config = dict(
    model='image flow-matching model',
    horizontal_flip=False,
    cond_dim=192,
    mlp_ratio=2,
    fused_qkv=False,
    width=384,
    beta1=0.95,
    weight_decay=0.1,
)
Rows from block 4 of a small image flow-matching model, named by matrix and row number. Rows with one number belong to one neuron. Each number is 500 + 25 x the weight over its row's rms, rounded and kept within 0 to 999. All counts start at 0. Numbers have three digits each.
After each neuron's rows are labels from the 100 images, of 14976 (inputs lightly noised), where the neuron reaches its highest value: "responds to" is what is common among them; "peak at" is the part of the image that holds the peak. Only what is clearly more common there than usual is listed. The data: microscope photos of single blood and bone marrow cells. In brackets: how many of the 100, against the usual share in percent.
# fc1: MLP up (model.blocks.4.mlp.fc1.weight, 768x384), inputs 77-153
# fc2: MLP down (model.blocks.4.mlp.fc2.weight, 384x768, transposed), outputs 77-153

fc1.222:525545458499485511483487543503508485475466516525487486482551516501437495477522472490509520488506487471534579464515509535494477512519527480494459531477483506495528488487509532493538487520519521479481519521497551479521487503479539463
fc2.222:550510481506512509494528460488513524522504495527481473472499546495551479506550501497492501518494502507460513578482526518503491458504453508522538500501485493489512518505513509555515520503513509505470488491518479515470507475498485519
responds to: cell type: lymphocyte (38 vs 15.3)
peak at: centre (48 vs 11.1)

fc1.251:514499546484518450489530504473509511477453514486487457498520489505505513473478484501534521506500530508433527519507468483502453467472522479523504520496491525473491518479551510558502489543475529525476510484476471551470429496499518472
fc2.251:481478478512500512495496502547500496564516520460528450494496448469495515486477454465500495475520469512512504482499529495520520522503491543517511475568534507497510515459475494462524513473502519511538494524472504493489542500482494520
responds to: cell type: eosinophil (25 vs 4.2)
peak at: centre (38 vs 11.1)

fc1.559:553480499499495534468526486524477512494529461516493518488490495482512512491526480461486465475491540506534468504475489508547489505491518507495568447516503503494490499482472480535529497505503498488521485516523498502506487488473500497
fc2.559:466443476483557527529493446534507526499489489509449506511505497485507480515484465486470480535511457467479543500489499458497476520462493479534430496524492496496501493526495447465515490501479538529494518542495531468552503484500502511
responds to: cell type: eosinophil (86 vs 4.2); smear: peripheral blood (60 vs 16.2)
peak at: centre (53 vs 11.1); middle right (36 vs 11.1)

fc1.286:512506479488531496525548499512482538498497509505468498494519536519480505483529445491524499496498490509520478461506511496511492567500493483463465491485489482482535516540483477474516490524494516537542475483480541517462485506506505482
fc2.286:548483514502524540441460449460460525499498452526489499507470502496511480512494520529456543507467548481469491539488524475534491488534504522500511510473509444543502445489527481530519523512488487490511513503509471462524505498519504510
responds to: cell type: artefact (25 vs 9.8)
peak at: centre (35 vs 11.1)

fc1.526:516523523476521486539506472449519506485494518530485517541481535494513486536491529523548503481518493498500473540480501483465508537510501482478524548525535533456484521499536498499492493485505505480510523513513499556529530470514483454
fc2.526:483523514534524548528503510521495555470494477488500502496505489528486531502537496515516480515460509533533492457470510460474450462474519512476442536466502487529524511497487504517516473486486511480528461565495517487502456520534525499
responds to: cell type: erythroblast (47 vs 14.3)
peak at: centre (33 vs 11.1)

fc1.738:498552507503475522504509493481492479497519520468505498474517486503481493490519540492510525512502498490533483523501512557471544502533497552504501515509501533493519508501499513504517487510470513479478506446503473478501513508491552468
fc2.738:468504534480502459513510468510494460549513486455506507507519481523515494485491488494525503514496501532493513504501514530509509471498487502531512498514524537501496487474516520481488556491496528512469524521503509447521516514481426496
responds to: cell type: segmented neutrophil (68 vs 20)
peak at: middle right (32 vs 11.1)

fc1.118:483537515511480451516480492496493495475491502512492517465522513491489514537502551495510481475519485493595516527518522501520530501472482508522533541502499533457488508478482501498486472519481525522464469502484549496529479478491537556
fc2.118:488478514475437484516522514415476504494493526526476472533496477486488513476519551535492501534496533535493519535545499489512496526500486455504442481482523545456486493495501498528537501489462494500511513454508460504519504522468474494
responds to: cell type: promyelocyte (25 vs 6.4)
peak at: top centre (41 vs 11.1)

fc1.455:485512489462485470520525511506497513518508525550495490474484543502506474515507465513480506483427474498479475469506465480529505494514521441493474496453465566480504510506488500485577496498528498469470492533498520517504533510488546508
fc2.455:472524524501505518494473491504506554485471520497549480510524458524498521491497498463523524471480490477496504503474520523510508536507512524519547459470497563495514523524501523484474468478509465483533503480470468516523504485533513475
responds to: cell type: artefact (31 vs 9.8)
peak at: middle right (44 vs 11.1)

fc1.474:540478515477468453512495532510453507506513515527497513535527504472518493501475498485491504518549523481511483438501488529484476525535501480458447478475504546484509499492554499537517497498511539500501482498506540487511533510490509508
fc2.474:516494484503535475464531519541548540503516508520528507467513490515500485509518524472546504509485466495527502573519482504532490502488518494510529511487494510518494502486470524498503458521525482522458475513488468517546482526506570502
responds to: smear: peripheral blood (43 vs 16.2); cell type: artefact (37 vs 9.8)
peak at: centre (35 vs 11.1)

fc1.69:535499507506424523491507495502506495452493496515494494496501493472520502453514498487501541483477477467515548482517475499480542476479504491524520511484473519526547537473484549473527441528476467524455514525489486522545494518503472501
fc2.69:524513537510470525500493524518509511504516522516481468462508525467519493518491498512479487495501538500513484497511516512518474524476471477539499504509508462483491476520532573495493436538506481478530497496499522519503480516517507510
responds to: cell type: lymphocyte (35 vs 15.3)
peak at: centre (59 vs 11.1)

fc1.178:529520528514498488545445501526507519534538488515457507472518489538497520513520480508548481493513496477486502497539476509501457564565490493465484496506492545484539480453504480505486486490507503470511498551527494510498507464495523507
fc2.178:485511539538473479484500467497464525482496524543480493487482461498482499474528475495511512472506500531561497467436536486485528494533512543496502468422439526542500526529500526503499485522492506498518474516527524525518514495557484489
responds to: cell type: promyelocyte (29 vs 6.4)
peak at: bottom left (38 vs 11.1)

fc1.326:530484519474495486509499494476510473515486500510495482450500521504454491472446474511505560511502532515497495516499520504477527487509511518509506507498519531509531535512478546484499493512524485485455512511511484508485490486489528490
fc2.326:507531475518555489462524457518506498484511501483505497553512534544544528511453530502519465478486454499516480510520505469530518526508515467500468529476525523521493532488513526525514477517510501516539481520520471509552513542506514479
responds to: cell type: artefact (27 vs 9.8)
peak at: top centre (33 vs 11.1)

fc1.571:493496478451486471513494480500483492490517507519482491467528451542507503488462474522514467510535535495445525518514496522497468489462485474463451471480470523504559486479491523520514479472535509495517534490503449430452506502447510517
fc2.571:519498517530513544511488486526558472506483504492510513526539466451513484475519441476534516531446478490529444495511492494513519547496491504460516495522507508500506538494521522490506487499480525501479491469475568492514505487510497430
responds to: cell type: lymphocyte (38 vs 15.3)
peak at: centre (41 vs 11.1); middle left (28 vs 11.1)

fc1.415:610515493518535520532507483491522531489498507514490528462499509519471505491526504485485506520492513497496537523491501478521457516511499473491481546512505499491475493533529467507514487497523488539468489515504470489453526483475468482
fc2.415:459494466500491479523498497480494502530528510495482540491492474452461502498508493527534523551531501463503511518519469498517505533519496509497548536505498512516500516514488501493484473508500474489522505525506493484514523512495532500
responds to: cell type: eosinophil (90 vs 4.2)
peak at: centre (44 vs 11.1)

fc1.168:489489477501527485495521439484483522462447495545459484507511507495499514474538496507525499483537481526490519537518498527479531517463530510472509496494566483523507502455515470514552506505534471507476514492472503490493507547534501510
fc2.168:472500499495538479491446481508566485523522544495504499480489481547469494460482512497491463457474485483494513499526503529511489475458494493512486454464530469474447511546489481496522472484489448509466495479492538466489532533465508474
responds to: cell type: segmented neutrophil (43 vs 20)
peak at: centre (36 vs 11.1)

fc1.76:507467499496481542466509492481491496471506518482506515463482521531509480498487474528526510508487506472525460499520471474508564482520511503525484532440551525508503497549509529516501516489547503505488453447515481537533501478512521518
fc2.76:460485504536496541540512494452545491441476437475508510513494482483519485501510484524521496436497482493525520476469493520546470475494503569537501545563457508532500514493463514508452495549478480527510526516526464538494480512458508516
responds to: cell type: segmented neutrophil (41 vs 20)
peak at: centre (29 vs 11.1)

fc1.235:495495496504478516523514496461492485491533467487537523519487517483500499504485505484496514499480512481508484478494501537486523514489546497525438522472479530522522502493505521503490515522492469505483509465483493526552521517529514513
fc2.235:476497528554469486526498479503506513503474518502522486417488499528479508483468499503473570501551527517489480511485488510487468469468498521503499502516513520482477484524514494501495489523492491507526490516519478489497502492466445520
responds to: cell type: lymphocyte (41 vs 15.3); smear: peripheral blood (41 vs 16.2)
peak at: top centre (40 vs 11.1); centre (29 vs 11.1)

fc1.676:502487506473529493473514508507484469504470476470490489484490509531485514534523477528490530502543459482505511495494502548543464507473479485508487464479509513459490496509519475475510525515520482506494514509486496500479494498493506500
fc2.676:504502524488527540528536567502485469441458490452494516499489486448476496452503527503521466466433504512510522509529481469499522472518516537529524531519507483445493526518524446529509519499495473499488544508507488525472469491509512483
responds to: cell type: segmented neutrophil (67 vs 20); smear: peripheral blood (65 vs 16.2)
peak at: centre (70 vs 11.1)

fc1.499:517495521496486526476518499542516466537521500484499449515488483532501539532493474506527516485450506521482497498515489495446502511503506581486510503456538526524503487495547513503518497533482458484460449512515481468479524497490488457
fc2.499:484485443455472533486473459514520494509504518512504515552494459473535479534550469495497477490546460506466507502488533510511528518500510500509508501454499520498500513474510500529503502513483487497504520494486498460521505524504484472
responds to: cell type: myeloblast (27 vs 1.9)
peak at: middle left (59 vs 11.1)

fc1.327:460510516462520485462475518539505477491515505522517493508489473502510498494476532488476487535526532498551470512448468493518496516511509526487505484550479522477461482493519515436541530487498531514511485427495511500503490521472446495
fc2.327:490530538509493499502488530497545502507471511499545536441528530518495450523489517478512466493527509522493499509492539514473551502509489505474472525522471532524525480489541490489479518523503513500469481475496449544522524484523525489
responds to: cell type: myeloblast (27 vs 1.9)
peak at: bottom centre (43 vs 11.1)

fc1.641:532487478480520529497489506524477501537559513473538541515522510516475512475513492489525438524511509458502485520509509478485519539481491540454493489504483483481536489485521532476526517507509522486484507465504508478522551463491509500
fc2.641:554457538519528464484464535508520537489504521509497503473485485529510508517500486505484526519487500549488514484509507531534446473466486507510519500509501478480490502516477576470477522501503509528510490538480478504499492517494513556
responds to: cell type: blast (32 vs 6.1)
peak at: top centre (43 vs 11.1); top left (28 vs 11.1)

fc1.194:482504514454466454480514516486467476483510498479483539466519492508499459508499488496576522536513485482547494505483486511530476465508470493524454440533468518500524540485465509493499501494493478522511541492498463514493494487500486503
fc2.194:544500509476471502448486568520472483522516510500507496493492520517446496509540536488535505455515513503487460556503483517481493483487481507521511472495494480491503507486500479483506520490518491504526511475503504483498510490500514482
responds to: cell type: artefact (47 vs 9.8); cell type: platelet (26 vs 1.1)
peak at: centre (86 vs 11.1)

fc1.715:505444518499501485474444505506501515494525481494524443470511462518488467494504501528489516486521530489490517522431515517455512469549483493559462458537495488462497471479507501512495503559450510501478492544536502494490514548504539484
fc2.715:553496514499509501540447495468521512509491489501475458533469486498523519500493494522488496557474517506520487522512511500515472497521493504512500488488495469465453464462471480487467512441527513526479499508511499477484442477481451536
responds to: cell type: segmented neutrophil (43 vs 20)
peak at: centre (71 vs 11.1)

fc1.266:502492490504484496476517525535476518523482560514507510480517465468475509500492508500499446513503501503500476482532514518460484490494528521480522501505452564489537511511464437489539538508561494497458516491499483482519486500533520519
fc2.266:475500535503484527513572477488515577519464479510467463494504472504536534470489518554527517422453440510504469519462490501549500507550488498510454537492508539506504505462516476497500524526429494495465493500471504508514538471478528471
responds to: cell type: segmented neutrophil (46 vs 20)
peak at: middle left (32 vs 11.1)

fc1.727:493480481484494502525515475474503545560492484518519489506522462492510470433436480513476469529515516499503475512458501489505519522524474486495520486509534485513507496538501518541502508493528471481499477533511498502497532506517453472
fc2.727:533524544524523496446487488470493593528478496501529499507474506523521482528481533468452516495488498496525477517518537560439457472483507463500520421525488489494462498498508530495543524483533497484481472468515485497501497526504527483
responds to: smear: peripheral blood (97 vs 16.2); cell type: segmented neutrophil (66 vs 20)
peak at: centre (73 vs 11.1)

fc1.11:481501521564521531535531532522444452498505473436524484494511483504459483466466531496486520495501537519461526532507490509522565492505526514515489495508495479456547530474527521509561496496528502507513492459497476522518504489543467512
fc2.11:509478508460482572489461514528499504511512500454517490513485452507532486498470525495471511473472497492506488470463532523504514536551507526519515573521502487492487490502510511517485484502492548485497524531524513517461488502513531488
responds to: cell type: erythroblast (46 vs 14.3)
peak at: centre (59 vs 11.1)

fc1.159:514512458516483521444493489503502539488537495497530484507504465513550508445509493481496507502530529537490489499473543537512503521507498467482491528522538513492472499473514498499480531453511496481506476518493530503450529519511500505
fc2.159:514511513497509527535481420529475543519497509484503478493481478528511480497475490537501523457504503477519507483490525504520474473453498500505515485487542471497469486494522503524503557502504491533497445478483472478508476494494499490
responds to: cell type: segmented neutrophil (59 vs 20); smear: peripheral blood (55 vs 16.2)
peak at: centre (40 vs 11.1)

fc1.677:485478531521497527541509496517509482519538495483544518508519481475537509514501514462512466470428521504494509488509497450513503479523518519443517507520513515460489541550524489502483493518513481539491468505571528390521503515502461525
fc2.677:503518469476488525491467472517507504545514513512493518479498516442430487526509544490518540499539486449479540538539474500506505519544502480461487483501516528477461505496501465512479508484473492502502561478507499419507514486453503493
responds to: cell type: segmented neutrophil (46 vs 20)
peak at: centre (28 vs 11.1)

fc1.109:476534521493468527499495502463448527440527537475488498487503536476463511499504526473498515518545485488533490459473521523480456504511499491463525495503504501531487542525502539496470496504505528480498524464494514461519482503478524448
fc2.109:467514460523453532511531499505578501515488521513551498520512511481514515486495506470490503463493537529465482542531515499529542508541506500447467466469522487494512500497490542492513493501518513490501503510465504516492514481432482533
responds to: cell type: lymphocyte (34 vs 15.3)
peak at: bottom centre (28 vs 11.1); bottom right (27 vs 11.1)

fc1.486:495521507523484501516470444515487515509508487483500481481488514519462503490549498462520531508473510532493491497469500512491502541486494480446498509520486508512478494440503492513484533479516519449519460469502540436485500472486501505
fc2.486:490504507495509476542478421537520499544515489484512520518480493486522513523530476500530541516460516454505557480511481505509519476486498499451522460469518478489486496505536477511481496503474439509477486489509486433511539494510516502
responds to: cell type: segmented neutrophil (49 vs 20)
peak at: centre (29 vs 11.1)

fc1.209:481492476488513538506521486506547492499498516516484486454518494481519498520508497553452500479453483521525488474523475512507500501484470510532497504496511518499486505488465524500518512504502489519517486481502529499499508510497491489
fc2.209:425507486516550532485480502503510558522509497481523475560488493492506495498518484478475511482522512486503548471521464497512506504482527501560515494499480524507466496525526550496477501519486532520520500499479461496495514483513538503
responds to: cell type: segmented neutrophil (59 vs 20); smear: peripheral blood (41 vs 16.2)
peak at: centre (36 vs 11.1)

fc1.518:536513482458457512478495482503483508537513501510522529464455496497526494467483506468513532558506514547465523508518508495529468522509471456478463508514514523469505505496468518533477521473514496539549502470503499495485429492508504502
fc2.518:487517503529494479476486477517529504517483535497511448515530520472475498505494485481491506507512491496477424479500506506509515506489501514481488492503503476484493521507506458424507551482494489483478486464487509509507577505504475500
responds to: cell type: erythroblast (38 vs 14.3)
peak at: centre (76 vs 11.1)

fc1.700:482519469489508534503488505531517507513509487483457488492523501540540490509485483489471479511459487482512501526486527513468469520487543505505540505496478516509498489519509499520506495521494517554509533479505480508521533514521556530
fc2.700:493523489540503464472500535548467504526490470510503515507505523547515506513488483458443495538520498528553469478487486511513548469469528498470440492512496494485511506517496500530510533487494470485489484511514513493485469535497451483
responds to: cell type: lymphocyte (36 vs 15.3)
peak at: middle right (33 vs 11.1)

fc1.606:452537496509512518500501489501528439496470512496487500522489479492515496473519476472472503521474495505509557529465488522470531456516467542494483532498497508508495469473509504574515555541523492499491544528493514515482463476504463521
fc2.606:488464494455538469504527475546478493507476497473509466481496475519517532508507542505533517528526509522540490485492460505523495464462485507509502455498519519512463509455491529427506483507490508489440501511490477517513551479495492481
responds to: cell type: erythroblast (58 vs 14.3)
peak at: centre (53 vs 11.1)