From a checkpoint of a small image flow-matching model.
Training: soap at rate 0.0017, 14200 steps, batches of 128.
Data: trained on microscope photos of single blood and bone marrow cells, 18.7 epochs.
Rows from block 5 of a small image flow-matching model, named by matrix and row number. Rows with one number belong to one neuron. Each number is 128 + 24 x the weight over its row's rms, rounded and kept within 0 to 255. All counts start at 0. Numbers have three digits each. After the name is the row's rms in percent of the matrix's.
After each neuron's rows are labels from the 100 images, of 14976 (inputs lightly noised), where the neuron reaches its highest value: "strongest on" is what is common among them. Only what is clearly more common there than usual is listed. The data: microscope photos of single blood and bone marrow cells. In brackets: how many of the 100.
# fc1: MLP up (model.blocks.5.mlp.fc1.weight, 768x384), inputs 240-287
# fc2: MLP down (model.blocks.5.mlp.fc2.weight, 384x768, transposed), outputs 240-287

fc1.541 096:125142146156139140145104169109086098128170108154147158148112130109141135138114109160143145113141098158132141093144149118131145127092136114121164
fc2.541 100:103136147098124131148152097146112083143132092103157083127142144110124149141104136133156170141111113129144103098148138140119130126083114128151093
strongest on: cell type: segmented neutrophil (45)

fc1.399 101:114128139138153126146110129087140154123130126113106126146131145141125074142132086209144123151150120156096126071160115140135137138129150157157135
fc2.399 103:131154099133174124161155118122102132120125118164142105106136166146144131114134108130164149131139073089137167120161136131126132087137092172125127
strongest on: cell type: segmented neutrophil (56)

fc1.749 096:108106125103103145087103146108123128168129118134147146135123115115120109153129112075107128138057087119095130160097077107145103116105152097082115
fc2.749 095:141150171151095125101126152088171128114148126141129140144143142120092179117151121101107103122124106117113105118165102128129122113098144126111104
strongest on: cell type: erythroblast (34)

fc1.287 126:114146121159118135122093145120097115109163089110146149095154140123139096164120132118176120126145142151125143148104149117115156130086153131159150
fc2.287 109:138105139151093154150127141137135098125149114105144107117176115135066118145115145114169152117118124096156101107129133135113082090141123149152132
strongest on: cell type: promyelocyte (31)

fc1.670 100:130136109101142141101080159133105153128123137095119131111158127115133111113116112098116123109103077123131110126115120115119113146098150095129088
fc2.670 100:116124116103156148129135109103115115144127141128114146095127126098115113122118106122137122133115109127161121156125127159125111065150106152093127
strongest on: cell type: segmented neutrophil (48); smear: peripheral blood (45)

fc1.402 112:105168116144115123119138153133094131089119072143180097120130135122110133119126081143147119138130141111133105074151067138112136135149175161147108
fc2.402 107:143129135193107121104133110121144079146112119090123165111116116132154190143112121106118147112137101106133146124168131115130133152110099117138137
strongest on: smear: peripheral blood (65)

fc1.212 091:143104115156143099139145102136170128137128109124131149134121133073121130093168143125110173104123142135143135146109114110125109111131086145132089
fc2.212 087:135154124111138077131125167126145142157114148144119104095138149207154142122120153092137170152157170099115125127104116152124119131155159142130097
strongest on: cell type: segmented neutrophil (82); smear: peripheral blood (81)

fc1.443 113:119132122092103077139144157129191133108111155131161138130123117113147116106145098134153155125119081100182115131116123133102160100100121140128119
fc2.443 109:114109120139165103120129085134111097126138148155155137122151111118067132121086119122124139131182141188123105120129123120137150095154090104120149
strongest on: cell type: segmented neutrophil (56); smear: peripheral blood (40)

fc1.702 135:120117123140130129128091083101143124114122087185142111160120135124118078121174141144155149127118085118118116128151155132116145132100145139095083
fc2.702 132:143140112162128144134136040104049154147137098143109101145126102122150127148156147110117134156112168087130118148107130139127157103120146156118076
strongest on: cell type: eosinophil (94)

fc1.298 097:143167100154112135098179142147165144105146147132119118185129121125164129125110118117155164110123134153164177125144123137109135100121126086165111
fc2.298 085:147125127126122118140108124133179128144142133125091161126159098151150137114188141137161164127128124143105176132149135105148161167104102112123152
strongest on: cell type: segmented neutrophil (42)

fc1.550 098:114101130127114128183131144089137114168117131120153108143152133114128074128165140109152139106166154119089131143177119119131165128149128122102122
fc2.550 107:136160148143139108141107141113124091113138174148103125094152144126115104137135138146149076154152131136099095125149131147113118121140148136120122
strongest on: cell type: segmented neutrophil (57)

fc1.18 094:115121118166118118105142071145150165130158123112121118151103072100113116112103122111152114123116105151119156123154136073120143149151137142080090
fc2.18 099:114147111108110161101127159115128139128148123081118152112137122176130126120159117128128106136157190140099141117158107134136134133138105113133148
strongest on: cell type: artefact (26)

fc1.332 091:116125118121056147131098078100186216136132117103145059105160169130099131119115147164153154147141175163153118110123146115121102128108088096121143
fc2.332 089:137129134106103177081124147139153161130134142182108138134119151107119148132150144114148181135136121146145130099122118104160142169109135123200114
strongest on: cell type: erythroblast (35)

fc1.360 097:121118147093138140080101156153119140128147120092117167131150124090165140119175106131188134164112124121145129130099114147144154118102184153130125
fc2.360 084:163108090181140135149119106133121178130144125113139156140140140201116128122071108108165071134171123156115094126158121131117123174095103130105127
strongest on: cell type: segmented neutrophil (42); cell type: erythroblast (33)

fc1.459 107:116107107067114134147119123131108108148153128126098105093152138143116120130096122128117148098132117158140148123131109149102138166122112126100145
fc2.459 105:170127094150133102071136114125142147119119102147140094097147099098125125130089120142111103082127105117143100123108135139140121146089122149125140
strongest on: cell type: segmented neutrophil (52)

fc1.8 102:111113130160114103141114162132150115132127103112131121121149162113148097142116113138146079103114163106156099070119150125152131142148125123132115
fc2.8 102:129105126107117090145110086113114115099122119117135126124110122143147106102116128146140115128123120113141103140135145133147100196121107155066114
strongest on: cell type: erythroblast (46)

fc1.377 088:134102153115131088100089122112133080153155122121132149130150145164126151162126104129107125137173126171195113079161172139116157130096137186151132
fc2.377 106:133129118182166055173154125121154113119120138162140139132067163101113124128131120118121091112133079105149109165133138142131141101117142179085152
strongest on: cell type: segmented neutrophil (82); smear: peripheral blood (72)

fc1.561 099:131097083135070136118113135141139143113103123091139111144073129115153098125178123117143122116158107156083133135092106149147142138097143160106109
fc2.561 095:141106116131106131139129119110125127114151118166142152117121106130146123128102118155117130128133144122113132126130142139135167141047120134121112
strongest on: cell type: segmented neutrophil (79); smear: peripheral blood (71)

fc1.102 100:137142112152109145169152119126138148169136124122107137085173141138149129115106123176132100113093128149158104143107136162111126141131127109118097
fc2.102 088:112108149089139136113116108129166167089151126142132125148155152134146116156139134108152092106112093118143146120109129112116125123148078141134148
strongest on: cell type: erythroblast (33)

fc1.331 090:136118130129141116111102117103130102133094133095150123126157121127127133110137143113177125153124129146155131069106143128150130081168145125127143
fc2.331 103:155128123128115119091173148113178143131105130104148118114143126163121145143141124144121138141127123075126112105153136118155075166143092114139120
strongest on: cell type: promyelocyte (25)

fc1.535 095:091144143141083106099094100149121156112125154121154116146169175108125144149136178120126109134134153132156110083117116132138143108109145139111121
fc2.535 098:109128108114105091116100155159083129132127145111125135120102121098117137155106098125126140139105135169120116138168101127129121199131120133120156
strongest on: cell type: lymphocyte (36)

fc1.164 105:124084108150153153164111141076163111108136096143154138119127152094144114171154174155133140136130168154111130107108090144123131135135123163104131
fc2.164 121:119185139094155178161110154076075086113117126094125145111124144132126147112182180125131142181142115124105135141148128135116140124152131163100143
strongest on: cell type: segmented neutrophil (64); smear: peripheral blood (46)

fc1.144 114:108130101124108101122094153137147110124113108113166154139136119145165137117130139116137122103164151161130158083125148133109154123110145135142123
fc2.144 104:126118146107146090100146146143138113093149147172148134128163135148152171117153138103162119108151119124137128095113141153121090143155128149090100
strongest on: cell type: segmented neutrophil (68)

fc1.24 103:148107088143183091156122154131138145115127156145158120107152129132147130107132085130089161128114089119112141129140143123123123118114091162115115
fc2.24 101:118129165139198110196134126126166137125126127139129139137123130116146152104127119118122181126124108140135141134154112129140152122124166166127102
strongest on: cell type: lymphocyte (35)

fc1.358 100:082097133088121157146105154118123112131111091110136060191145113080105090159141137131173130106131130089154139121112133105123098144102127146103149
fc2.358 100:124117101169135125083133125103130106107127081124163146078145122150099144124129178125140107119115129145129103150154136134122120131129160130108114
strongest on: cell type: segmented neutrophil (49)

fc1.652 097:165112186169147130159128123129169153123132107115168153130147124137182127120162085106090139104119156128104120154150121114175145129114128165097099
fc2.652 087:117145149108146138168125158102119147102123116119141167107135123061154105145093134151087115131140171176125107126178124123119120130130160176166121
strongest on: cell type: segmented neutrophil (46)

fc1.118 092:115144126139131127118105162111113129141151110118115113125158155116163084141105108113170109136160162110132152118132129141151122145110171141105131
fc2.118 088:177128097121165119076124077113110155123141134143128140136122131112131123114100128131140129111135180137206120126085157127128125079109127139155104
strongest on: cell type: segmented neutrophil (45)

fc1.149 106:134130160165111135119121175137092135126101122141100096113133099090150111083128142143098126139085133133118143093133123139166130155133122201110137
fc2.149 098:135131092074150151119129118104106139098135077171126092121126141192150139140132149060139131146128140108137139138153142105133144083170132156145149
strongest on: cell type: lymphocyte (35)

fc1.614 097:071149143150165138170105145140134116091154134157111160120093064168076109115126134153109135122098146107124159128138120138117149160114135136117099
fc2.614 101:127118161153141123140125106113161184160111167155142118124133137116086103150144163107139140122136104132120149171125126126129153097085123113123145
strongest on: cell type: lymphocyte (37)

fc1.83 104:115130135140160173143131120165120134117141110138129149109126114133111158124113138091122168140142132097089102117090125120128091104124131115130142
fc2.83 099:110127164155114130160125122129100123138158146129131156118122116093093128126147133130139140115172145152125186114115133138110084147069076116154093
strongest on: cell type: lymphocyte (38)

fc1.353 101:116100130138106113140156189120142136120132102127126180094134123107153120146140148150138069115139083145120138116122124161158113156095090114140104
fc2.353 089:124120134144111168144132130095143093147128093150135087130116125132170140123112145112168127144130176124124106126148109140134118107117123153182096
strongest on: cell type: segmented neutrophil (54)

fc1.192 094:142115128153095127142075150131160148173141145148121142105102099112096156113084116159149136167154091129109152104127126115134121118106160091085141
fc2.192 094:128127141112124123152132100145134115094115169170150141102139157160073135120180161099138103151107166122134152127189150123112103123156113097155118
strongest on: cell type: segmented neutrophil (46); smear: peripheral blood (44)

fc1.389 100:096159092109115133169142122135150161139153135144132087131107098114136115126146159095166150122112068138133128110085147134129104091102172101124131
fc2.389 104:140120079112092098129102160136151163163154135100130174168104115157139115117129124150131165135129116122096113134142118133142147155112117093153185
strongest on: cell type: eosinophil (61); smear: peripheral blood (57)

fc1.691 125:101132078128144124134110092129106125116111141142129136127121084114196097142092151127106115108148128141128120144140106132134134142132130180073117
fc2.691 114:140118122094135130117145114112130135131129092114141156146128145126131110121163100105154140108137132120133125156146118129124123085121113155119097
strongest on: cell type: artefact (44)

fc1.728 089:135116137151139131203131158107153136161111082127156123125158171145115105131166126169120134173158166129107167115153118176149158149120101210096160
fc2.728 098:096139116107126108173112143148143124113125117178158088110143135151122103109129139119126142141163063101114154153077122106125140090101142136126109
strongest on: cell type: segmented neutrophil (40)

fc1.639 097:127132147142131132126070147125148127157189117172111105085073105124131145104166134112156171119096081146104140119112101146146143116142179069123128
fc2.639 090:139139141170158161136115152136142118112107123116086160117131127122089124112077132104171133106144116112156120117139151132109165121147126146155191
strongest on: cell type: erythroblast (37)

fc1.80 103:140120137093102113094133114139160137154113092089113123128120137176106079147143139119141164154119123117135128147097142123121118111114127112117104
fc2.80 113:072124133086116127171111140123139066133119123155183107136136158137101111134122172145113143121173144115125142109143114150141134128104123100140141
strongest on: cell type: lymphocyte (37)

fc1.744 094:132102159148111124105113135129123080098148123176138131138097158149159123183188143137145169132118078116109155128100141102098077083139136160177098
fc2.744 079:143119148131139114121116124135144079127109121151121150119148125089123127140103107116141129136168087108109104144158139142144110177125118150097085
strongest on: cell type: eosinophil (67)

fc1.222 099:134124138136111116130204111142124123089125105121128142108130119156156121151112139140132109125129143167162117121134129162127141080133130151150116
fc2.222 093:136152101150100119145113135118133124126132147170101102140093109126130154097119101110110144097111117112154176131131130115145144128132168128102126
strongest on: cell type: segmented neutrophil (58)

fc1.499 097:109130086110086122143114137187114101116150116148128137119147153145104084111123112145167137139128145167126130120176102119147135128140086113163127
fc2.499 089:134133128113097144128118101106119127162127111105100140122129125167089148129170137100132131132071093102153154148131110112132171139145137144165115
strongest on: cell type: erythroblast (40)

fc1.742 088:152127085094171117081143113104141122098125091163160094115136146146120165150148136151163144148149119091122063161097166115131137182127070113139135
fc2.742 078:100132137115145071167107134115150136107141120117112080118120104089097096127139115061161162126085108170138157129111156127123136155152149141072135
strongest on: cell type: artefact (27)

fc1.300 094:114148152178135109106146177161162101153140101136138147136165124101171121114130145149111117131128139166113140076135094096116113147134116155145135
fc2.300 095:146145120139114118119137135130158102122124101131114097071123106114195166115131155141141128120078129098120123123117119146131118119123146140119120
strongest on: cell type: segmented neutrophil (86)

fc1.631 096:117134154092113092127189135114113131147121104123126154130150122130181194112103111117103134141116106162166079133216142140076118143130155129101164
fc2.631 102:114113131144111093141127110111119115107120119177130124137096115156147153135127112151151103131103159110126064124147148136135087116148101188136139
strongest on: cell type: segmented neutrophil (80); smear: peripheral blood (53)

fc1.590 096:132111122148083132121121118127122116129117120121118138093157144137097160142139161113119095090135128166100096101140136137151124152148139158120119
fc2.590 091:101140137152094163159137154126120079122097143120147114089104158147109144136171162082139110105146148102106149109123103132138111084151140127137132
strongest on: cell type: segmented neutrophil (40); smear: peripheral blood (35)

fc1.252 105:105078120099097123115130163100143099147112100124111189083137094100154121154119159145177152133092131109168110060143119125122079119119160138125102
fc2.252 097:116113085196122129130120100106156109151128127101149114160167123134090139140132137142126144134143078118130102112131117111136124152138132138136114
strongest on: cell type: erythroblast (38)

fc1.279 086:144118124154128185133146107119157170131112129098118142121130138075175111147123119115128124105095131156107082127170112116126120105118149094168101
fc2.279 094:138116098120121112093107149121119129127110093120127148123107121104152104121106095146153102107116134115156182111198112132127101142123072088132161
strongest on: cell type: lymphocyte (38)

fc1.36 118:099107149166153151133122101123115113131102091151160100112124136123093105128141126115119145120103098096108134114139147137105142123098156114109083
fc2.36 106:112126146157109136177162054120069144149138128155128114149113102125133162111179130134124142138108158063105137161131133140120140128144159133145150
strongest on: cell type: eosinophil (93)

fc1.596 131:131150162153113094150119114143118116138164119141152138115127132113124148144167102132113142143143092176085114137093143144167075092149198142131112
fc2.596 155:124139129117112149111152097143107074115141116074126115148148123112183161146166133157108131128126170122123115134115139128120140149035120110116150
strongest on: cell type: segmented neutrophil (47); smear: peripheral blood (44); cell type: eosinophil (35)

fc1.440 107:126124137145123111128117126157157123154124129137153121155150082105131162139102122100104136154114130131104153140105119106090125077139106105127121
fc2.440 100:126162144122124142123123165146140147124111124109129101123128079152147162144132151112128103107133112139136174115118114113133121179171104124087082
strongest on: smear: peripheral blood (38)

fc1.86 097:125147107189134156088125111130123127126156090130164142133121114195118088137152108089124156164130061130112176145134126142154155162108123090109074
fc2.86 100:143121126090116179078138117140107113127138134106135139129148137113114085115185107148140171150110142144132169128163147110135156130099101108138158
strongest on: cell type: eosinophil (56)

fc1.653 103:137121121119131088117147146132136113152099144088117129118139136122142171139133135148115104123106087107134126090123114156169118138079175156088167
fc2.653 109:119122137136174103158148054118134128116107139171151125134124129116128131151090147141129149132141153151150115150120145140122171147095097139169094
strongest on: cell type: eosinophil (44)

fc1.511 093:109089157105093150102114161161124127116126138126101148139107216087141130114117113120130102149105149093082156142034133093109075164125143121126122
fc2.511 092:156125129102099134125129057092125131161151140160124161129156184202172129147156139110109118136154098125110097131113120112146116092132140116110057
strongest on: cell type: segmented neutrophil (46)